From a checkpoint of a small image classifier.
Training: adamw at rate 0.002, 8700 steps, batches of 256, held-out accuracy 100%.
Rows from block 3 of a small image classifier, named by matrix and row number. Rows with one number belong to one neuron. Each number is 128 + 32 x the weight over its row's rms, rounded and kept within 0 to 255. All counts start at 0. Numbers have three digits each.
After each neuron's rows are labels from the 100 images, of 14848, where the neuron reaches its largest size: "responds to" is what is common among them. Only what is clearly more common there than usual is listed. The data: microscope photos of single blood and bone marrow cells.
# gate: MLP gate (model.blocks.3.mlp.gate.weight, 336x128), inputs 0-127
# fc1: MLP up (model.blocks.3.mlp.fc1.weight, 336x128), inputs 0-127
# fc2: MLP down (model.blocks.3.mlp.fc2.weight, 128x336, transposed), outputs 0-127

gate.116:197100161120173156096137123153149091145110176174154169097095074124110159101184153148091150092166093112100122141101118169091085129111133134137146132084128089124172079175180103141162103133152086149131102159134158076165110140109079150164204106138091102163112172154104164152080184080106115089153109098162122091109162103109167077151184095138175123139126174120080135087123088133180133086149
fc1.116:183090142127201166098112125113159086136102190157115179089105089123124172097185173138101187103165115093142147175103137161122110145090123149134146137095156070116166141174166093122179110136164097136142116172108149104195117156114094115166179106116104122148088179147079165148086152098096106095171142115139125085126136077087149055155138083139146110139136160117078142085140091112191112079124
fc2.116:180144126112092113130085177119111137066035132116066156041129144106150127160096088153126134095075127118157119157088108179098118086156132162114060131175169134119119096096124118141128131096063110137172070103119162166095099139129097127098099132113148134127128095098052127136094149140117122124214120135170112062063104148193125152139088130101135125126130121127158089103086097082149142129121
responds to: cell type: artefact

gate.213:075176119101113103125144115189184135128103043092149083135134161127137156093067156187166073145105121152104142196166144090104131137124106119114142149084133177143127138084107126159111169128201147155109130120117140157101127102096143125125047078119102079112122082160075094122174076140159112122151133148076113137156123128122150180187135161163091148124145079143158092174143151087070101137085
fc1.213:069170103154084080148126126159185161139158060108160086146159151137126118090090126157141052178115108149128138153155123102116144141130111140103127138106153151164102135071106167137101153160153167166109127094128122147081133097079155100084077130135145088135108055159106058128175058163161121150121142134118105155152093151072156190147114177168093159166132078144164082153135174092091095165111
fc2.213:128159161164134165096127113084170084151193201127198118147125064085125142126128085090140129194189159126139131106104148102111135115173094140181186165170134148110155124118110130168113143243166132119127209145155117128129121118095205137106155107157087076116130141154114113119153153155145102131096143114152124134116142149128137161113098133157148152169101175085147164190150122174142086162114
responds to: smear: peripheral blood; cell type: segmented neutrophil

gate.92:107119098095111156139181125192192104119104129145139186118114093133173143145114129152131105088172161181076110122094114093111189158129146097088074133095126088115153141178119137102154112041181082105119159069159192107104133182165116153157147083109115099105115076117101143065175146145178172172144096108139151154147072149131116127112161164109127094102093145120167119108102078166087124085129
fc1.92:161112054141092109135151120093098157070125119138076143186136121166141142164147158163089071122119192162113154169098147092148139133138134088122113127175094124116114136144102128154154105117128116108082097175122153120086066144187139140088119100187092145087203141142130066092164165176155112151200099138146126135088170141176054142136109091119136098092085113156146171129105118194103162130169
fc2.92:111150118132149182125085175140148081101158130175091076173166064083128123142172130101064110163171063115113166066146134138205134141127127086089091124133101156127159162162161204199126132134133164111114126147140136127133161128158103145123165207141104163125129144131069077138125135129138151123164138095164131143063063177164101147136129079138143136152140134073140102137083079157085125121142
responds to: cell type: artefact

gate.95:089188094139105118125125089156186136122127064104150094140129164128106117100093159164156072138118102121097140162189124096121148159107102130118133137090158135168118145108085129124120154139192137161123117109106152153104110076083126100125072077145126077114140085153106104114177056142174112139122147165076110134181135148123180185167114150175059179141140083159172078161169158099044100136107
fc1.95:183070155140171140140130159081057102156127192165112177104120090130126136180181114092095191109149141106115111106081112162125102097142146151134144133143119098098147120184184116099147103138082093107164104144157127116153133156156106138128179147128140163153090165093150191151084190112060121122123104094145124110111158112116097064074170082109190096105118169099088161088124112162189141102154
fc2.95:119114140077116088143141149195093159144116090119130144113121159182117113087131150175132087099081125120099148112160078141102109130092158122040109091084152143121089111136131121092151085016067133107138048083062084125110126178122082111112089116085138165168151142129132128101078096099067150133127151135079143120126176110158097100099163144112126111087132132162135082079097131126106170102129
responds to: cell type: segmented neutrophil; smear: peripheral blood

gate.98:136127083132082139173139116177166115106139121159178114158144118090136073132132126103111065115086129144146117110066084090133179106155113142097083096093155159094066200144117185126105115090143124120140142059155118130066131096159122143086150117135140133117126075128137127121179110142175176217116095112152196216119114194142120158155137136134117138123082125133138145092094120185108126183165
fc1.98:117099104136066107164127140146080171107151153166149110207180121079116083112149097093140094130071146117095118081132072072141162120163132157140094113138174153122062157128066183074082129138130153131159129046121106107073156110118118105091138153162161134139089047144157105114105100133156156193068112142128144188105119145114128152158160129111133125112084117158123127126093127163136183173160
fc2.98:106161112198089110156066129038155097121075113164092155101117167101130160105093121152144140087106110121139099165096126100113161136154100189160159124111155135128110146135180109091151162153189109158155138107153116123086135176140099141124080104062079113105086148110140187151139154115156068141141125121125111090138138112174157073119118193183155175176132127094101182123184131200151105099121
responds to: smear: peripheral blood

gate.233:129165120155165169103072100151163092180099130138206135133086108085059157074148186157143134117158105087172137189158107115111120162105114179150162164062156099165144128142122100124131140152210137173173104122119151122131090120096126108159126079126112077158103106170087181128118121080117114101156154141100157114133152122127200122196134080181112169164142173134162077115159117114109113114136
fc1.233:159160100130149159120084070139171119132108193138151134152104153136079140071151206186126139098127128106123169229164126122121124128101097165182145143114136109152134119178131127147169155142233090164163122121105147118163103110102098126142130075168107063164116100152119132140135126127162111126183160152127155106156145113102176086169127079177105190166151181141163094087151092125130151109128
fc2.233:120125145144134105138148140082140092108154158136115133118175154170198165137102053148117177100141128087126125192148106145138118139183128124153137145192171094112107161125142138116140146153121117147190137141178152163073185124167137151132146157112130180140114153082094124200124190142116101049186101116137196111100145090103213113147077100099167168172097144106146196151128128123160120121145
responds to: cell type: artefact

gate.39:125121148072122153118178128222173089131114094108123106107117105103118119143122086118169084129102116117187125131084115104093165157137135125087107114148128158124111201111172141116101133096103152111114159062222113137101121161146159208120119117109151139093100130153112133116193148117125139126103104145149213131092083129223146169144089149120067113141071098146105118152109173165079102152124
fc1.39:062179121146113121120091091114154107156135072093098075119110206110112095126065176115200081155093106132161163149169125145129125165108145146124141133118110174144097153080113151142093156152132180154106126136124087188116104128124177163131082115143128120057160109140101126118176070106158134140138137181116078137118126131174146189130092131142062130153133091108171117189160170121049116164099
fc2.39:172116130162115156135178185203103109087078098137106155071135151131107135104067078142113129127095118180113129167137106130196144158132160144084097064141133155138158183087180119142146122112119140163140072144073114129140141135131053109065140146076134104143152156147070110131123173099098126157176120141073143120128114122158146165165103119173131082099141101197078128100088168108164125188108
responds to: smear: peripheral blood; cell type: myeloblast

gate.105:097158116124096151152118122191178142137148073147145105112142128090112089152104120126108059143076136145179112117085064117094156136140119139081087154097168152132060168121144181102081117104111161129136126069186114109084143142149158150085103157091152156100132072150133127072192146129150148168094099112120193173073093160169144204122110144112125119124101153153129081153116097181071105170124
fc1.105:059210099132112129120113072100158141138125098137135133104135154128119134095122192167151094135130103135192159189159143147118121137070068134093133141079131161161107096113109124216135175131116103140128114192151133134139057140148154168130110080143099145106194093133057106117142068135181093151176122143134148126113160146193151164142082140168051119104130081136173118144152112138113109147122
fc2.105:143099109096105117157153165193101120119086081083076092160156157095090125091115163173178126091092086127076122153166073154168166125116164096122089074085091114090127177130146103184119157082092142091090040101153167105145104140135107116132098124069134081085093157159094159112186140110120108136133133109154059108114105113110112136120190133129087135114095116122090137053104130141120094153140
responds to: smear: peripheral blood

gate.319:129120157145082104135135154148140145148150099145152089128163139056081056136130058095120085154081124112126106106117043127128118142184138169109115134127164191170050166094096181084056129125107174143158117103114078127069178166134162121100096167127144146138093128138146121128122169151109133172080108113114116161067072156131130169138161178139158161120116128134178095172118130136104115184119
fc1.319:120176151170112082089112141096049157149167106108136102124163146116110098098118062098155138184078093109110144069149079157092118197198124140140136174136171158170115130091108158085101150154095158171166089138135084142118097128156191109121087167154152173085168124148155130144121157106107087126090162163108133134098157101169132159177152138169131134153173101121146068169149151122104101162065
fc2.319:107152172112153141115174185194083076164100090132122109164201152146149110143117137120133090075065135137093167174124056158169159161190177167107114111141123150123135126142111170107136153095082110146148042113132137147152140118122085135132124174094131196140128103140071110088054187109092125102125130148086153125094128143068134158175170147129086094095104154102101132124127122163148117170141
responds to: smear: peripheral blood; cell type: myeloblast

gate.88:122125094096093131125161104164202085130128095143106093083129083116135100144081132160101095087114134143212144137087121110093148140137098125077070154094098150144113191114159138114092123053075152115108130129164101129101087157165160168141103114092111126105208188144093135088198162111156135140142097113172173151079079168207134170112077169106107091138106116138137129103165128135121109158123
fc1.88:077119125164129130124137084114163124160153099095117126065104151139124117156068160099144104159129136148082196135162123127126142143091116121143163182162117142154129189113062147138086168173102160132114159171052137187136156169133162117120097142111119143074153110112136104115134116148152069135120121179094033136169100139118122158107104154151104177122184127079185110164167157079086096111049
fc2.88:079143124150149124117129107152075151066102104143092136129129139153162090090134064159131081104114153109135126150136102141091111120133139118083121109173141134148108119060160174094143114118101201136114068126066127161133122092072100085110116138138098115156136152167096057183049119142059152166135139137166132102128100170177120153094111115188165122043152103174172104093099127085106176146108
responds to: smear: peripheral blood; cell type: segmented neutrophil

gate.8:077109127129123130101146144181167135157138079122189046151136149085110103133080130108098093137108127144081106126085087099127124110123145136108131170113156150175114140086126133046066129131117200173122092101072112154142145122099205132128091138105140085115057107161108148181135118092107159154122096120077120138106115133108123200141187157142118127139081122123193075152151147154047105154137
fc1.8:143138044146101142145117096147193109111098117117088169135118126142163173098116126205140076108156150139186137136134163162110109169138115074095192131108090091132135098143131089168195117114160098150083153161148167126118128133111159151147115108094108100142158143126087058099172155155205122169182154101149098110106087166181137140175027136135120149129168106117145111116118123139148078097094
fc2.8:181141146159162154128127118140168107102170125107141103128094086084109095128116156144149134178138078166187106097123155138168121104132168152093089186150107145122150107111158098139039087152166184154127159147123176097164147145131167128138167130141124123114119082159131156125119156116155100123124078068189203169057069109147139208137158098141126146113117149165194193138129126109085091172112
responds to: smear: peripheral blood; cell type: myeloblast

gate.44:171154123135140165070047135053085111106150101156208109165086128135131137103130129082081112146116098113156136060141114141044107141160138147135196150090177129137149188148151117126105100151048093180143066157120133104134091092114166118164146119150122140126128130184148188145118132074114139118128142136096146132097180115121160149171115073173121127140118149057115122101165113163136120158154
fc1.44:086181136141154129112131067149096104198113111060101115114118152087113144106045135165213120137116107126174194164141114154116117167106120184131160147095077142151117091100106123123132153117137161150142090116138143142113105125108142123130108114163112098082116065140084137138106133084136086116122151158139174100179131131106187142125135141171080129167124150203170073185142166061060090136112
fc2.44:140111073150127165227170158237135098121133132135063149096117090088105155175119121151104139100132136111161128170085127148132093118143126142099069076115149141193143156173158204203183154092116100124138062118134065152102132146120126118124170142053168127141107113119068109101149157174158124205119153146136141152114125123121120112139159128154162109106119099108122091130138133142116109131125
responds to: smear: peripheral blood; cell type: segmented neutrophil

gate.259:067137097100119133103148121179211104133102039091139057081140150131147127138074151185152070136107130152129146151140131105098130137103104122088130171105080158150115134087139139124100149116198197146084132138152133179118118163123164173128095106076105085100128137139083103130198128121157140121161093138103104135091091132134137190120147174144115130108143087135170087154154170134037088145113
fc1.259:137135129115116161143123162109142109117077127157142200117095107136123185165146118159103115063179140163148091105095150115129175127111141122095083115131138091119162150152114063184143114074108059129106108156191216092131101106159074160139175079156101125156207121110098143117161150111128158121166114118181199105153143154184114095097100102087148091123094136174074116095106089158143126112125
fc2.259:089145150116109098127114185160095127130085100178106137145164175163111150123184131163136109075111091126080176194137046085114115165118131161144136109125136110148079134182121164103155110089068104118156090110124117132106079112115091053126101132115160169140156173127104121132114082097098139113130140189095067083132145138114109022104144130106114107106129142073085110081085116175158125087118
responds to: smear: peripheral blood; cell type: segmented neutrophil

gate.196:127136097098085150140120111195184128076158132158132116159115124106108084098103161108131049114080134145166147119124061058119175135123127110107119136062146166120088157126103174106110153133150129121129136054109130109076185131164125090091152132113152147126075027147110137094152066126140147186102132137124173171136117167081158146166118161133071129147075148129127114105124109181129139182175
fc1.196:088165132140124131097110113106139119155112114123148152121139166173127160123120142175143140140144139118061151166191203191120090146135147134119142149154079110131174123125129108163179133164112132115087120246125159139179043150142150158148110075128055082098248164140095129164101129129111112072182139130127091085104141093168128128114148145089119123105152084136131108145126122104139121113109
fc2.196:140106157101175159106218082186069092090109101117122098135127089112100112142093142144130093143143109152129097137138200149143113103123112096124103132080127150171158054103043149188098099116044153074079105143116115130158144152162150146105128135087094081155108100115103099160099127121080174156192115126160138137126098150095123118160131101090117084142138132205111106141130149103052145129125
responds to: smear: peripheral blood

gate.46:091178090097110133141146110229212104135109101133182134127122108116125105139062116173147079129124165130128096133082096104096165123100129122102088161045135128154114146116116164156091136046146133126122124095188117125084125094168141137122108105062113109137137103107059137098185149121160156189129126072125119164134107141125167180146172154131111158139133112158176063117106118118067117153116
fc1.46:129046099126133115146107142149154193183148114121114122084139140138110126156119095084142132139107111156108139141097123118180126143137097163090150135119066126142118131132133118169130107145184111108098150145082038099156151238086096163071100183072184125149054160118075084112116164123137096125105108146122122113124100112075123132134223164112161124099138107055129110150125170130140107131141
fc2.46:165182145142125126185151140132162132144116097158120162078130154131152123119100149094116132128117143112203142097150118127117095095110105059126182156165058122104081125094161116146152134123178151112118135096049142132174157103130122107090079156125146136095148122119143152148196140168168138138085099106098108118113178090170162126178147125142108202147074062123142173107172239118140136095088
responds to: smear: peripheral blood; cell type: segmented neutrophil

gate.309:098110097103090120139143112240190138120105076128173107120156106096112091144100085122116070123105134155140105131068077078133170125154130130081093134058124155125074189131130166104085128080134141133118120085140110129079138178144137165087123157091148110141104099128138114094189131127149182207119083105138129199079072166112162154137155156113151132106101108141185111130131132156107139159160
fc1.309:154127163126141143071116106112152135179163171155091147123144108142147115107171026146100143134136111111143109093080061204153042155225136158096148119126129093136131102131187119143126090155099115095115128142157104115136141145154145146127141172146134145151070151140191130145048208101107126114089151121157151099122151069114144098135147142143205117130139138164078135130121085118169109125110
fc2.309:163125153128151156134142103126182094188179131124140202111154146101146138108143155122114104103097155127150114055131159177134072103093117075131156166118103110097120124103149089062098156138175088129120143084141114127123159067140131122144110074205169180199120111137179187124137127087120116125089116142132191170087125077171160175144137086120121185172107132160101144108176151183109149104152
responds to: smear: peripheral blood; cell type: segmented neutrophil

gate.237:109102104113059098172129151123160171122157079137113092134161129102154068138109087120116080138067143154173096123121076082154158093162155113081130135134134175109065168076121186117066128153119154091106124079119086110091163156158174161086089147111174155116094058120152117116136115156148132179056101092124162168126116166152121167110092168115177097104091120165149105162130136169112146176147
fc1.237:087073126078076102167166152156146166120146057116086098146156146144133098148108141139133068139082147160194088145098125108178134114161135120122131147201112144102085173108147170138086167140182134102105143128158110104091183166144159159096091126110154195105100098123119109121125097169117105131123103121148190147093101171154072164081074149117173055104095083182137097143108110164111137157110
fc2.237:083197101110102137146112154175102102172090113166099197078161128122114152106134105104142092106069069167131131116091133167111181114189132101113126124123151085071145153165110072121195124089089067104138151184103126154087081163135079109129090097087119145137150087100093152148080180089063151110135107185079154120087104110182135099144146167167123129113127094125112122101116122143170135102125
responds to: smear: peripheral blood

gate.327:146149109161095183121093144153116116091153138121160119162132152079115108179126103087138137141108139120170088094127066080130187124109146127140093079106182144129102175159089130064081087111095119096156072039135147133136153065174135139128136097176157150128116036107091136086129116107162195166100137108125128152172160139122118129144080119106131118127104183194165152113075126154128166183125
fc1.327:136118137109136123085122115169122096130138144118038134174111126119111082081099164132174129132122094122165111125110154138199093163127126093081128120138076130099105108103141107135146172071124129135104121101242154107159178146108132196144138118145109193084085152166128127149140113098129105118151130106152208117053118095161137123156085148134082099149071108208124171173151112158085104124153
fc2.327:120147139139151101075113150204134108157144079110135121072125120156081177112164193126141113124139141154104063092158084133128148133092146091101144125043154151126142162148152092050087117086096111117123170137083131106105101146139130155083099120103119160077153132163156108065144147128152136116192176163106116135160191174143132131106131146201176154133064145151108116100159055120156175109123
responds to: smear: peripheral blood; cell type: segmented neutrophil

gate.209:113123091089104142146064119147119125116147118127163124130134146110141067095117148063162067115105126136150159115127056092146177129085111118149101112112136152133093181142087159108084147129147132100127099058128122150101155107167152079130141156134179151122053011170111145105168078114150123189109103164080121161141150156063134130153096106111038106127085173136145133103138145151110141165146
fc1.209:152140109097175130148122150151102129086161147129110092145128118108161098147109166117111127104117132137176143112120091090177172136100139114162152119184181130086114162137106161120122111148118138103120045077094149087110155089181138106113140127172162160159035075092101133092163049103097159186092107145088121152140156165072126099118073048094133100103087180113148159092101145184163151138130
fc2.209:124160085193116112136072129029123148120148117170125162157128129137128095095183122110084136113119125088144148149127175153119134119148109119161180136098109071070139122122143097081153131154187099110114171149145117113078100117141171097145109078156115132085105135126199109115145138140142129104153128205089174100123140153240096110114146185170159135130130091079149146095118076114174104070128
responds to: smear: peripheral blood

gate.65:103196134148155142098104064138163118153125117090124112100089145130116159079100178137168142146139106125165175168152154147066079182090075111089162147070120120158158081114153110131139157136104150180135133133144128167145067117081149147157089118125096148099175137182088155127158104091145110103159174165104164101126127104181158123173097155171034138154144094149159085156168161106093066119106
fc1.65:099133118130106077135111120133125172126166058079087069138145201129134086114082094116146100182069116131152143116152141111128129127131124126111140153146106171160092131058102159120068151164113188143122114096109084155114143111110190139087055162157151163097144099139137083135161085145145111137106147153099100144133116155152122196139069174148116150136149085113162078191154173101046130173103
fc2.65:139123143186156135129070106062122135096181205120180107134099089101079135127128171108153095179163107173125132097071165124140123101086162155128125166117121164142131071128091141106112112188155142138077185120181114144122116069131167171124157111202152135128070125121186094071189173161166138120088119078123190130123130122170119162143143107148105110110118154137134140191154112114080134145112
responds to: smear: peripheral blood; cell type: segmented neutrophil

gate.22:076159122095164157077177085187196078113101134121105128101106084129162144100115160171150120086138088160152160187088141148077121149097076107074130165080085115097151106135177106121136165086189115141100149135168172116158094151131102184166152085073108074122169183150075161109179164102125093109173147126147186091118110113166132116140142132142114096108146099145132113118158119138156076114098
fc1.22:159089119149109110192120193105089152165138121152153117143151109097101099155157067080072119115111175127125065080075098101152166107163189161148099088153136146151086144118151163080107064118089153110139086079130091111104144131143141121099118178157172144154087101140176141139110183108108198159092088096145145164092116149095142134111174119114190149131085188111123104138106125137124178154191
fc2.22:069191125161149119141085113115173092142145212140115076149115082100139153110113089120163111194161149115107098122073125106107121119168107149121175193145118173105148157131117159096100167178142155156142115092113121099109111124132206103141163131181136120015089149139157089159148174143150115133103117043113138121111132114168110135119121149125132171128103076111144113179197118150076135140143
responds to: cell type: artefact

gate.279:123136121093170189116100140164153082143093108135202100132093097134096120161113165095109088103143095150086094128082087139123107127121147150176115105094184110124120157144082130123088083116141128150134116074097164125093120096136133105164147083144128075145119084135067227131166118056123177152158124099130138141172109110035186169121195076119126132157133168108113068095136119145118118129163
fc1.279:058164143144131176066097115137108053144084097088131126132083164129118138113054131154179089141133127096112152163161105076093159152127101151120118167133074115154137152121071117116130161102155133130130083088144162134142123058124149119155072050122131118051164127144103159127177074106138126132146167144094146101112163127207159148148118113113072141197119146122182126144115161134073133117081
fc2.279:145129143173139101071155122211110157136100148087066125127156116161114162135107126104140137124145108160165099123182132100112097121140147125051146136131137120133110217138130128143115159034065154165125106145071097193096119153125076109105188067068108119130195119140075175119091161090105085123132138134154158141132091110193126138128076158110170119141122110165148080134170113137113135160117
responds to: smear: peripheral blood; cell type: segmented neutrophil

gate.109:119118094122070124154144135182160145106157104136137097195182129117134050123131087106123058143071143150131101108063120099105145138152128089092109111109138179122052130089084200101064114118119173125109152073160078133074114114147165150065126175114170171109126080138162138124165156120152155183118098111124138182099087171178136171150146156135158120133098127146163139145117117155113134181162
fc1.109:172077141085142186071130150164108095098122212122162126156139085129110110102140130149112154085131102124071112110090130136088099100102131151148146109084148143121113106165156117153142088134157130152156087083145119138134164091082114116162155090138096075199067169178153168153110195051119145138107152125119172116096150051135168137174159102128138126167144191132074151081131150125172170145150
fc2.109:147142112183141122241124080091164084173136145107205120129145122108172135116122138119104123160154117098192109135170183155103151157110112102174174108125131146096123116108141161146124168140197179113136175122086112143149181121157142180126109113110107149136107085072174151162107094141149120118139157154103106118160134058066156134127101160147170188168115131089107126125148085191078112106174
responds to: smear: peripheral blood

gate.19:094184138164145123089133080146140129170127124087124107096110157139116152079105148161173153145132095112150144154169145183070079181108089117097155171072108127132133067102170102132133160158117153187125132168152150169168059154099152156138104119104060126105183146168123138136109109085112083084174151162101154108124113079175177131162091165164106132150150073127138070154167157105101063120093
fc1.19:087129119161093080151127124121137185142157060084096064143157184121118082101083111120158098183071135127162138103130114129126109144141112113093137137128137188146079118059129173118082153168099199144117125120120079176101120125124193155076059161112129184106121114140147092123134095144148099144116120152103116155109093146132114197146094168145112141112151084099159093187141178128066091188110
fc2.19:105150120170140143135066140083177114138175185136164096106131066067083133134149145105145112161127140164145140083083169131159149126116142139143122130122064140141158129136095140092116141177200118152070211126188135138143115090099139159148164128186157155100072131103183118060195167148176093096065134103138158159097138115157128141133145122142094122110137173105105130187137098120073087158119
responds to: smear: peripheral blood; cell type: segmented neutrophil; cell type: myeloblast

gate.198:120114110076160151095163114191172065089098170120144116096102078151140125176103194155100159119157115133087163172094144118095156162083059098139089166116078095145142125148160117132153137079208118128129152142154131160145104132152103134158164095062111045108137144155056155103102149126143102142174100140098183128128091089059157129120136095110120146120148147161077153089165138128158112086131
fc1.198:153133100104099113169146138071114156110122133158120125157130113144145089137169100102077105130105182157184115069126140109164145088145136104103121133167121164100088131113129145161126087128045127132102125132166111087088166070181120124090139172153180164161121093093171107089194144171123114181085095099136111174104091143191047115114086141109147110118117127105057131121083095174181171132178
fc2.198:069151138151106159120102157131120096112163168144034091106169088084082082113167128118115067182142110153129180153088144092160126071125102123168139141153079162106143113148092205148149136157156140080131182099151114076093153065129147119116173148165127128109133079135109106119118102141117114156090156083189086153078121114114160122102118100119108098122144134114066159199102160121069145151098
responds to: cell type: artefact

gate.56:129114156155065130146092122152140112193171073110159091099139128082100080145122057081110082138104132110125106123108037115131144132158150129148138144099182173157057152097147166064054102122116176153135126077111108163052158090127184145116128143143154113091123092149124157110118148124111145194097089117136129189145104154163149177111176132156188146129135153097149100114168141119103119154154
fc1.56:121083118120147115162168140141104131105118154165087153176121076170187146140165121161100181118140192155155114100101172136143098081135116083129124102155089131090159083138152119099197086126136088099117126140151148117127114105180090173125140144143139137159125125069151133133128142139103149118136061110171180105092167115146067116033076117134147051083095119170072155092103134170190162140169
fc2.56:094177077129163179129097081118165102130173137133125091144172087139112134116144120087145159161137121197154150049110167133098091155157133129165144118143109139129144090142104102174104091192099130093135221186147088128115072046131116120153139078167130170063147108106149109095150136160158132111089171148092131178099122118128106121079160118154089145149100073104117162139196129148148085132143
responds to: smear: peripheral blood; cell type: myeloblast