A small image classifier, trained from scratch.
Training: 8700 steps, held-out accuracy 100%.
Rows from block 3 of a small image classifier, named by matrix and row number. Rows with one number belong to one neuron. Each number is 500 + 40 x the weight over its row's rms, rounded and kept within 0 to 999. All counts start at 0. Numbers have three digits each.
After each neuron's rows are labels from the 100 images, of 14848, where the neuron reaches its largest size: "patch colour" is the nearest of a few named colours to the mean colour under the peak; "top examples" is what is common among them. Only what is clearly more common there than usual is listed. The data: microscope photos of single blood and bone marrow cells.
# gate: MLP gate (model.blocks.3.mlp.gate.weight, 336x128), inputs 0-127
# fc1: MLP up (model.blocks.3.mlp.fc1.weight, 336x128), inputs 0-127
# fc2: MLP down (model.blocks.3.mlp.fc2.weight, 128x336, transposed), outputs 0-127

gate.238:448484412429460440537556498544545542402524452497496475506549536523514452528487523492505400508454534553505504481471503411452572525522447462477449522526493552511469538459436545510472505498531543515452524438507511517440518454512513481467495531475571499496469476484501434456640438546597516505497461484469483496520462531469474559513460522498481518472527446510504501503484504514453486574529
fc1.238:530414543534458568479445561480438443558462548546469511555445469530502505499545482503476512412533552493490425439480464553560486466558584476505507499547452472491481482539498469500503442473470446488488474454543570465461525505541461532514533477460473525537468520485556514509411528517468509546434467469515537526513472519545483426430518491472575476536478578554484520474478461521521571461522
fc2.238:556424494460538499497538523561538430476439399486470532430532560511517569534447447543519475429458504502469478501547483480452467435494462542486486452517547503472505476541510473485526467438456428555566434428517481485519487557532482505499452482461498485526540508479485530511499447455471569475488429511451470470543555460525533488596487541476545428500476470481505462442491556450512556516473
patch colour: pink
top examples: smear: peripheral blood; cell type: segmented neutrophil

gate.274:428560505512520504454487415498550470524495470451456458506487540517471490453415548522552489521503442480528557559548505490458500522475432476453519532444481532519502499467508517513469562499539557540493544484498512561530455487465528530488449441481450480447539516565418491505530440453497464498526536553452523486518490471540562553545437528543410523540523427506555455545559557489429436527449
fc1.274:558474519490542553474525523559462457486478567553538588509483429507506527521564477516427533430553509495441468493455491523506501531504538515518457466494503461473519504585490467488544446449527432503514498499554547438495490534512455487530578460495466428541501504486505569496472557478464526485511474450546540485480509462488483420477555444455513470477471570551424527417476432538579527451538
fc2.274:517451524440498475509534515572413486514436449482470507510533539561594497459482450509494493408449481444504490549577442509432483540488492508517499428471538523477450528508502512470488474405457522488576415486444517515514449549550483478461454520437488483556497500496428522588416443484457539466605465544466487461527492516531527503460488499493520514527490467528515487455479521476540501514511
patch colour: purple
top examples: smear: peripheral blood; cell type: segmented neutrophil

gate.25:543441463508533552444485530509491496492517576598524475497459468432475443485519459432471481504495481470528424477434395496439511558528549536485485472496548495497470492537525493414486408500481501537548448453480488482516473553499506520520539495508506583487489492550489566499523503411493579526489552531495595514467469459495501484536521497476536462533439550502508487418465460569525515513571
fc1.25:545382538520533494466572534525490503521508465515456480506532409483482452531505468536466498497470512506531455512454493513514471484489513486511487464452498557484466503488592527479448440486466516510496509510538512468462543554479557527451501508496445443545447580494484513468473629474433505509539457420562535524500463480472530547432558492480633496478419566521509504530488486514501534552506
fc2.25:479545548557482490541467555496440461477460465560516506504454468513466507544484514562532502505480572509395489568485512544481399507581462550518408461580463495512559465515499486538484520522452487465457450497561514519545456513522556499553503504558500486440490477549469459472529547547512510477553556503489531438460431540548426480553559486456531443476496456469536470501471458524514453537532
patch colour: pink
top examples: smear: peripheral blood; cell type: segmented neutrophil

gate.194:453531479474460566556427506501521497446510494511529478536508518481498490485496517475517483477491533487521477490531448441533547436469494475545466475470551502506489529512424533504467515487544466496521423405476524505497515377537483437470544486575512468536475373473513509435577455527546527537473488514462480521559542555468556508511491414476434517522466573474541587454481503543501541527552
fc1.194:450532550478490510545485529494460479467548513505549502542515517465476486508477503459512487500487477463529507494534443414535578443459509521558509457504562522496473537505434498454416531519572526439561430398480506486482539436486523410479484553573541525474481444494537508498497437526489532562424499511443452534549511514492503527514459404467465488489477583507566519491434507524456580494492
fc2.194:503619474521527477568502571447569526516502531529488563538521525409413475511581484519475477472433406511574531542456551526495512449565557504526549482513510465494458509486509484460493562522585425504464498498514441470447485454479489469557488498514522548521551477462535551488521508506523474469448499536498494504501467448531498526564479541588544500439476490497465516543439491527536514457476
patch colour: purple
top examples: smear: peripheral blood; cell type: segmented neutrophil

gate.167:567427485441498514535554536506481494493486529585519552581465427495477523525561477531443503465550512535478423450482508494526519482543550479541463473505490472462534516565500460491510427475451433479501481446522537410510543471521437486560572483518541527521468475491565534476512514503478570533487476451505539480539509523482511462496515485463574476505430551516437528432451402508526556450557
fc1.167:458553517522475508515453461466532497519488410426515438453486561487487523486402577491535479536472482467502589523531490567467459525414462524497548585458496523518465487459501518526468545545498534532513518531490447571530442503465557496479454488459454452458537511463497509523529519496515445478548528527484456507485487470549527542506518505570433517560565509431542485568549555459414489524449
fc2.167:545514500482539479487457413460588532504547522534508571494527491514553481492533489400501527527501503467504482481471539508528440484434460486508560540566474509441466485460478568552478452555509529492539620497513526540529516459440429453476454525593459489540465490475541456536445422496499576446448532518521457532521429517486557481454472447529508541518525505504476487509475542566516500503458
patch colour: pink
top examples: smear: peripheral blood; cell type: myeloblast

gate.107:466455508478437519512499453553531501506503405480517431474489499465535410545455512461455480504397545541482521505488456457527535481482469555520499559485514574494462558431450540498387516503527529516555470454487460528453566468544524484490500538490555505450443505491482517440607495496518517546480473501449461561522490511429505553482580518490525488505483467410565471509506510538475472538486
fc1.107:549438489434491501484561562482357521484435505551511559495530475574535467561488490488511518486525524503465506514378517429486537438443450508520517505504458486482494546526502516494526504446484499478489485552494483421510493567476482486513521554479509497509511579510450484507531566517448567484602501480534486532427477527509407475436512527494522455481496502519500529490477486523581541491577
fc2.107:458613500540453488524466456520534514531534524468480518540551490476542467565482465499550497500497468520575535513516544474451483551526423550514515526546518501479408508455542554493501531540540488503566601490470481504481497486524503509509504515501514537501411572423502518562505582435536447453570507510507495485486500467526557465550425491533458536514521478521559545535542562484593482459448
patch colour: purple
top examples: smear: peripheral blood; cell type: myeloblast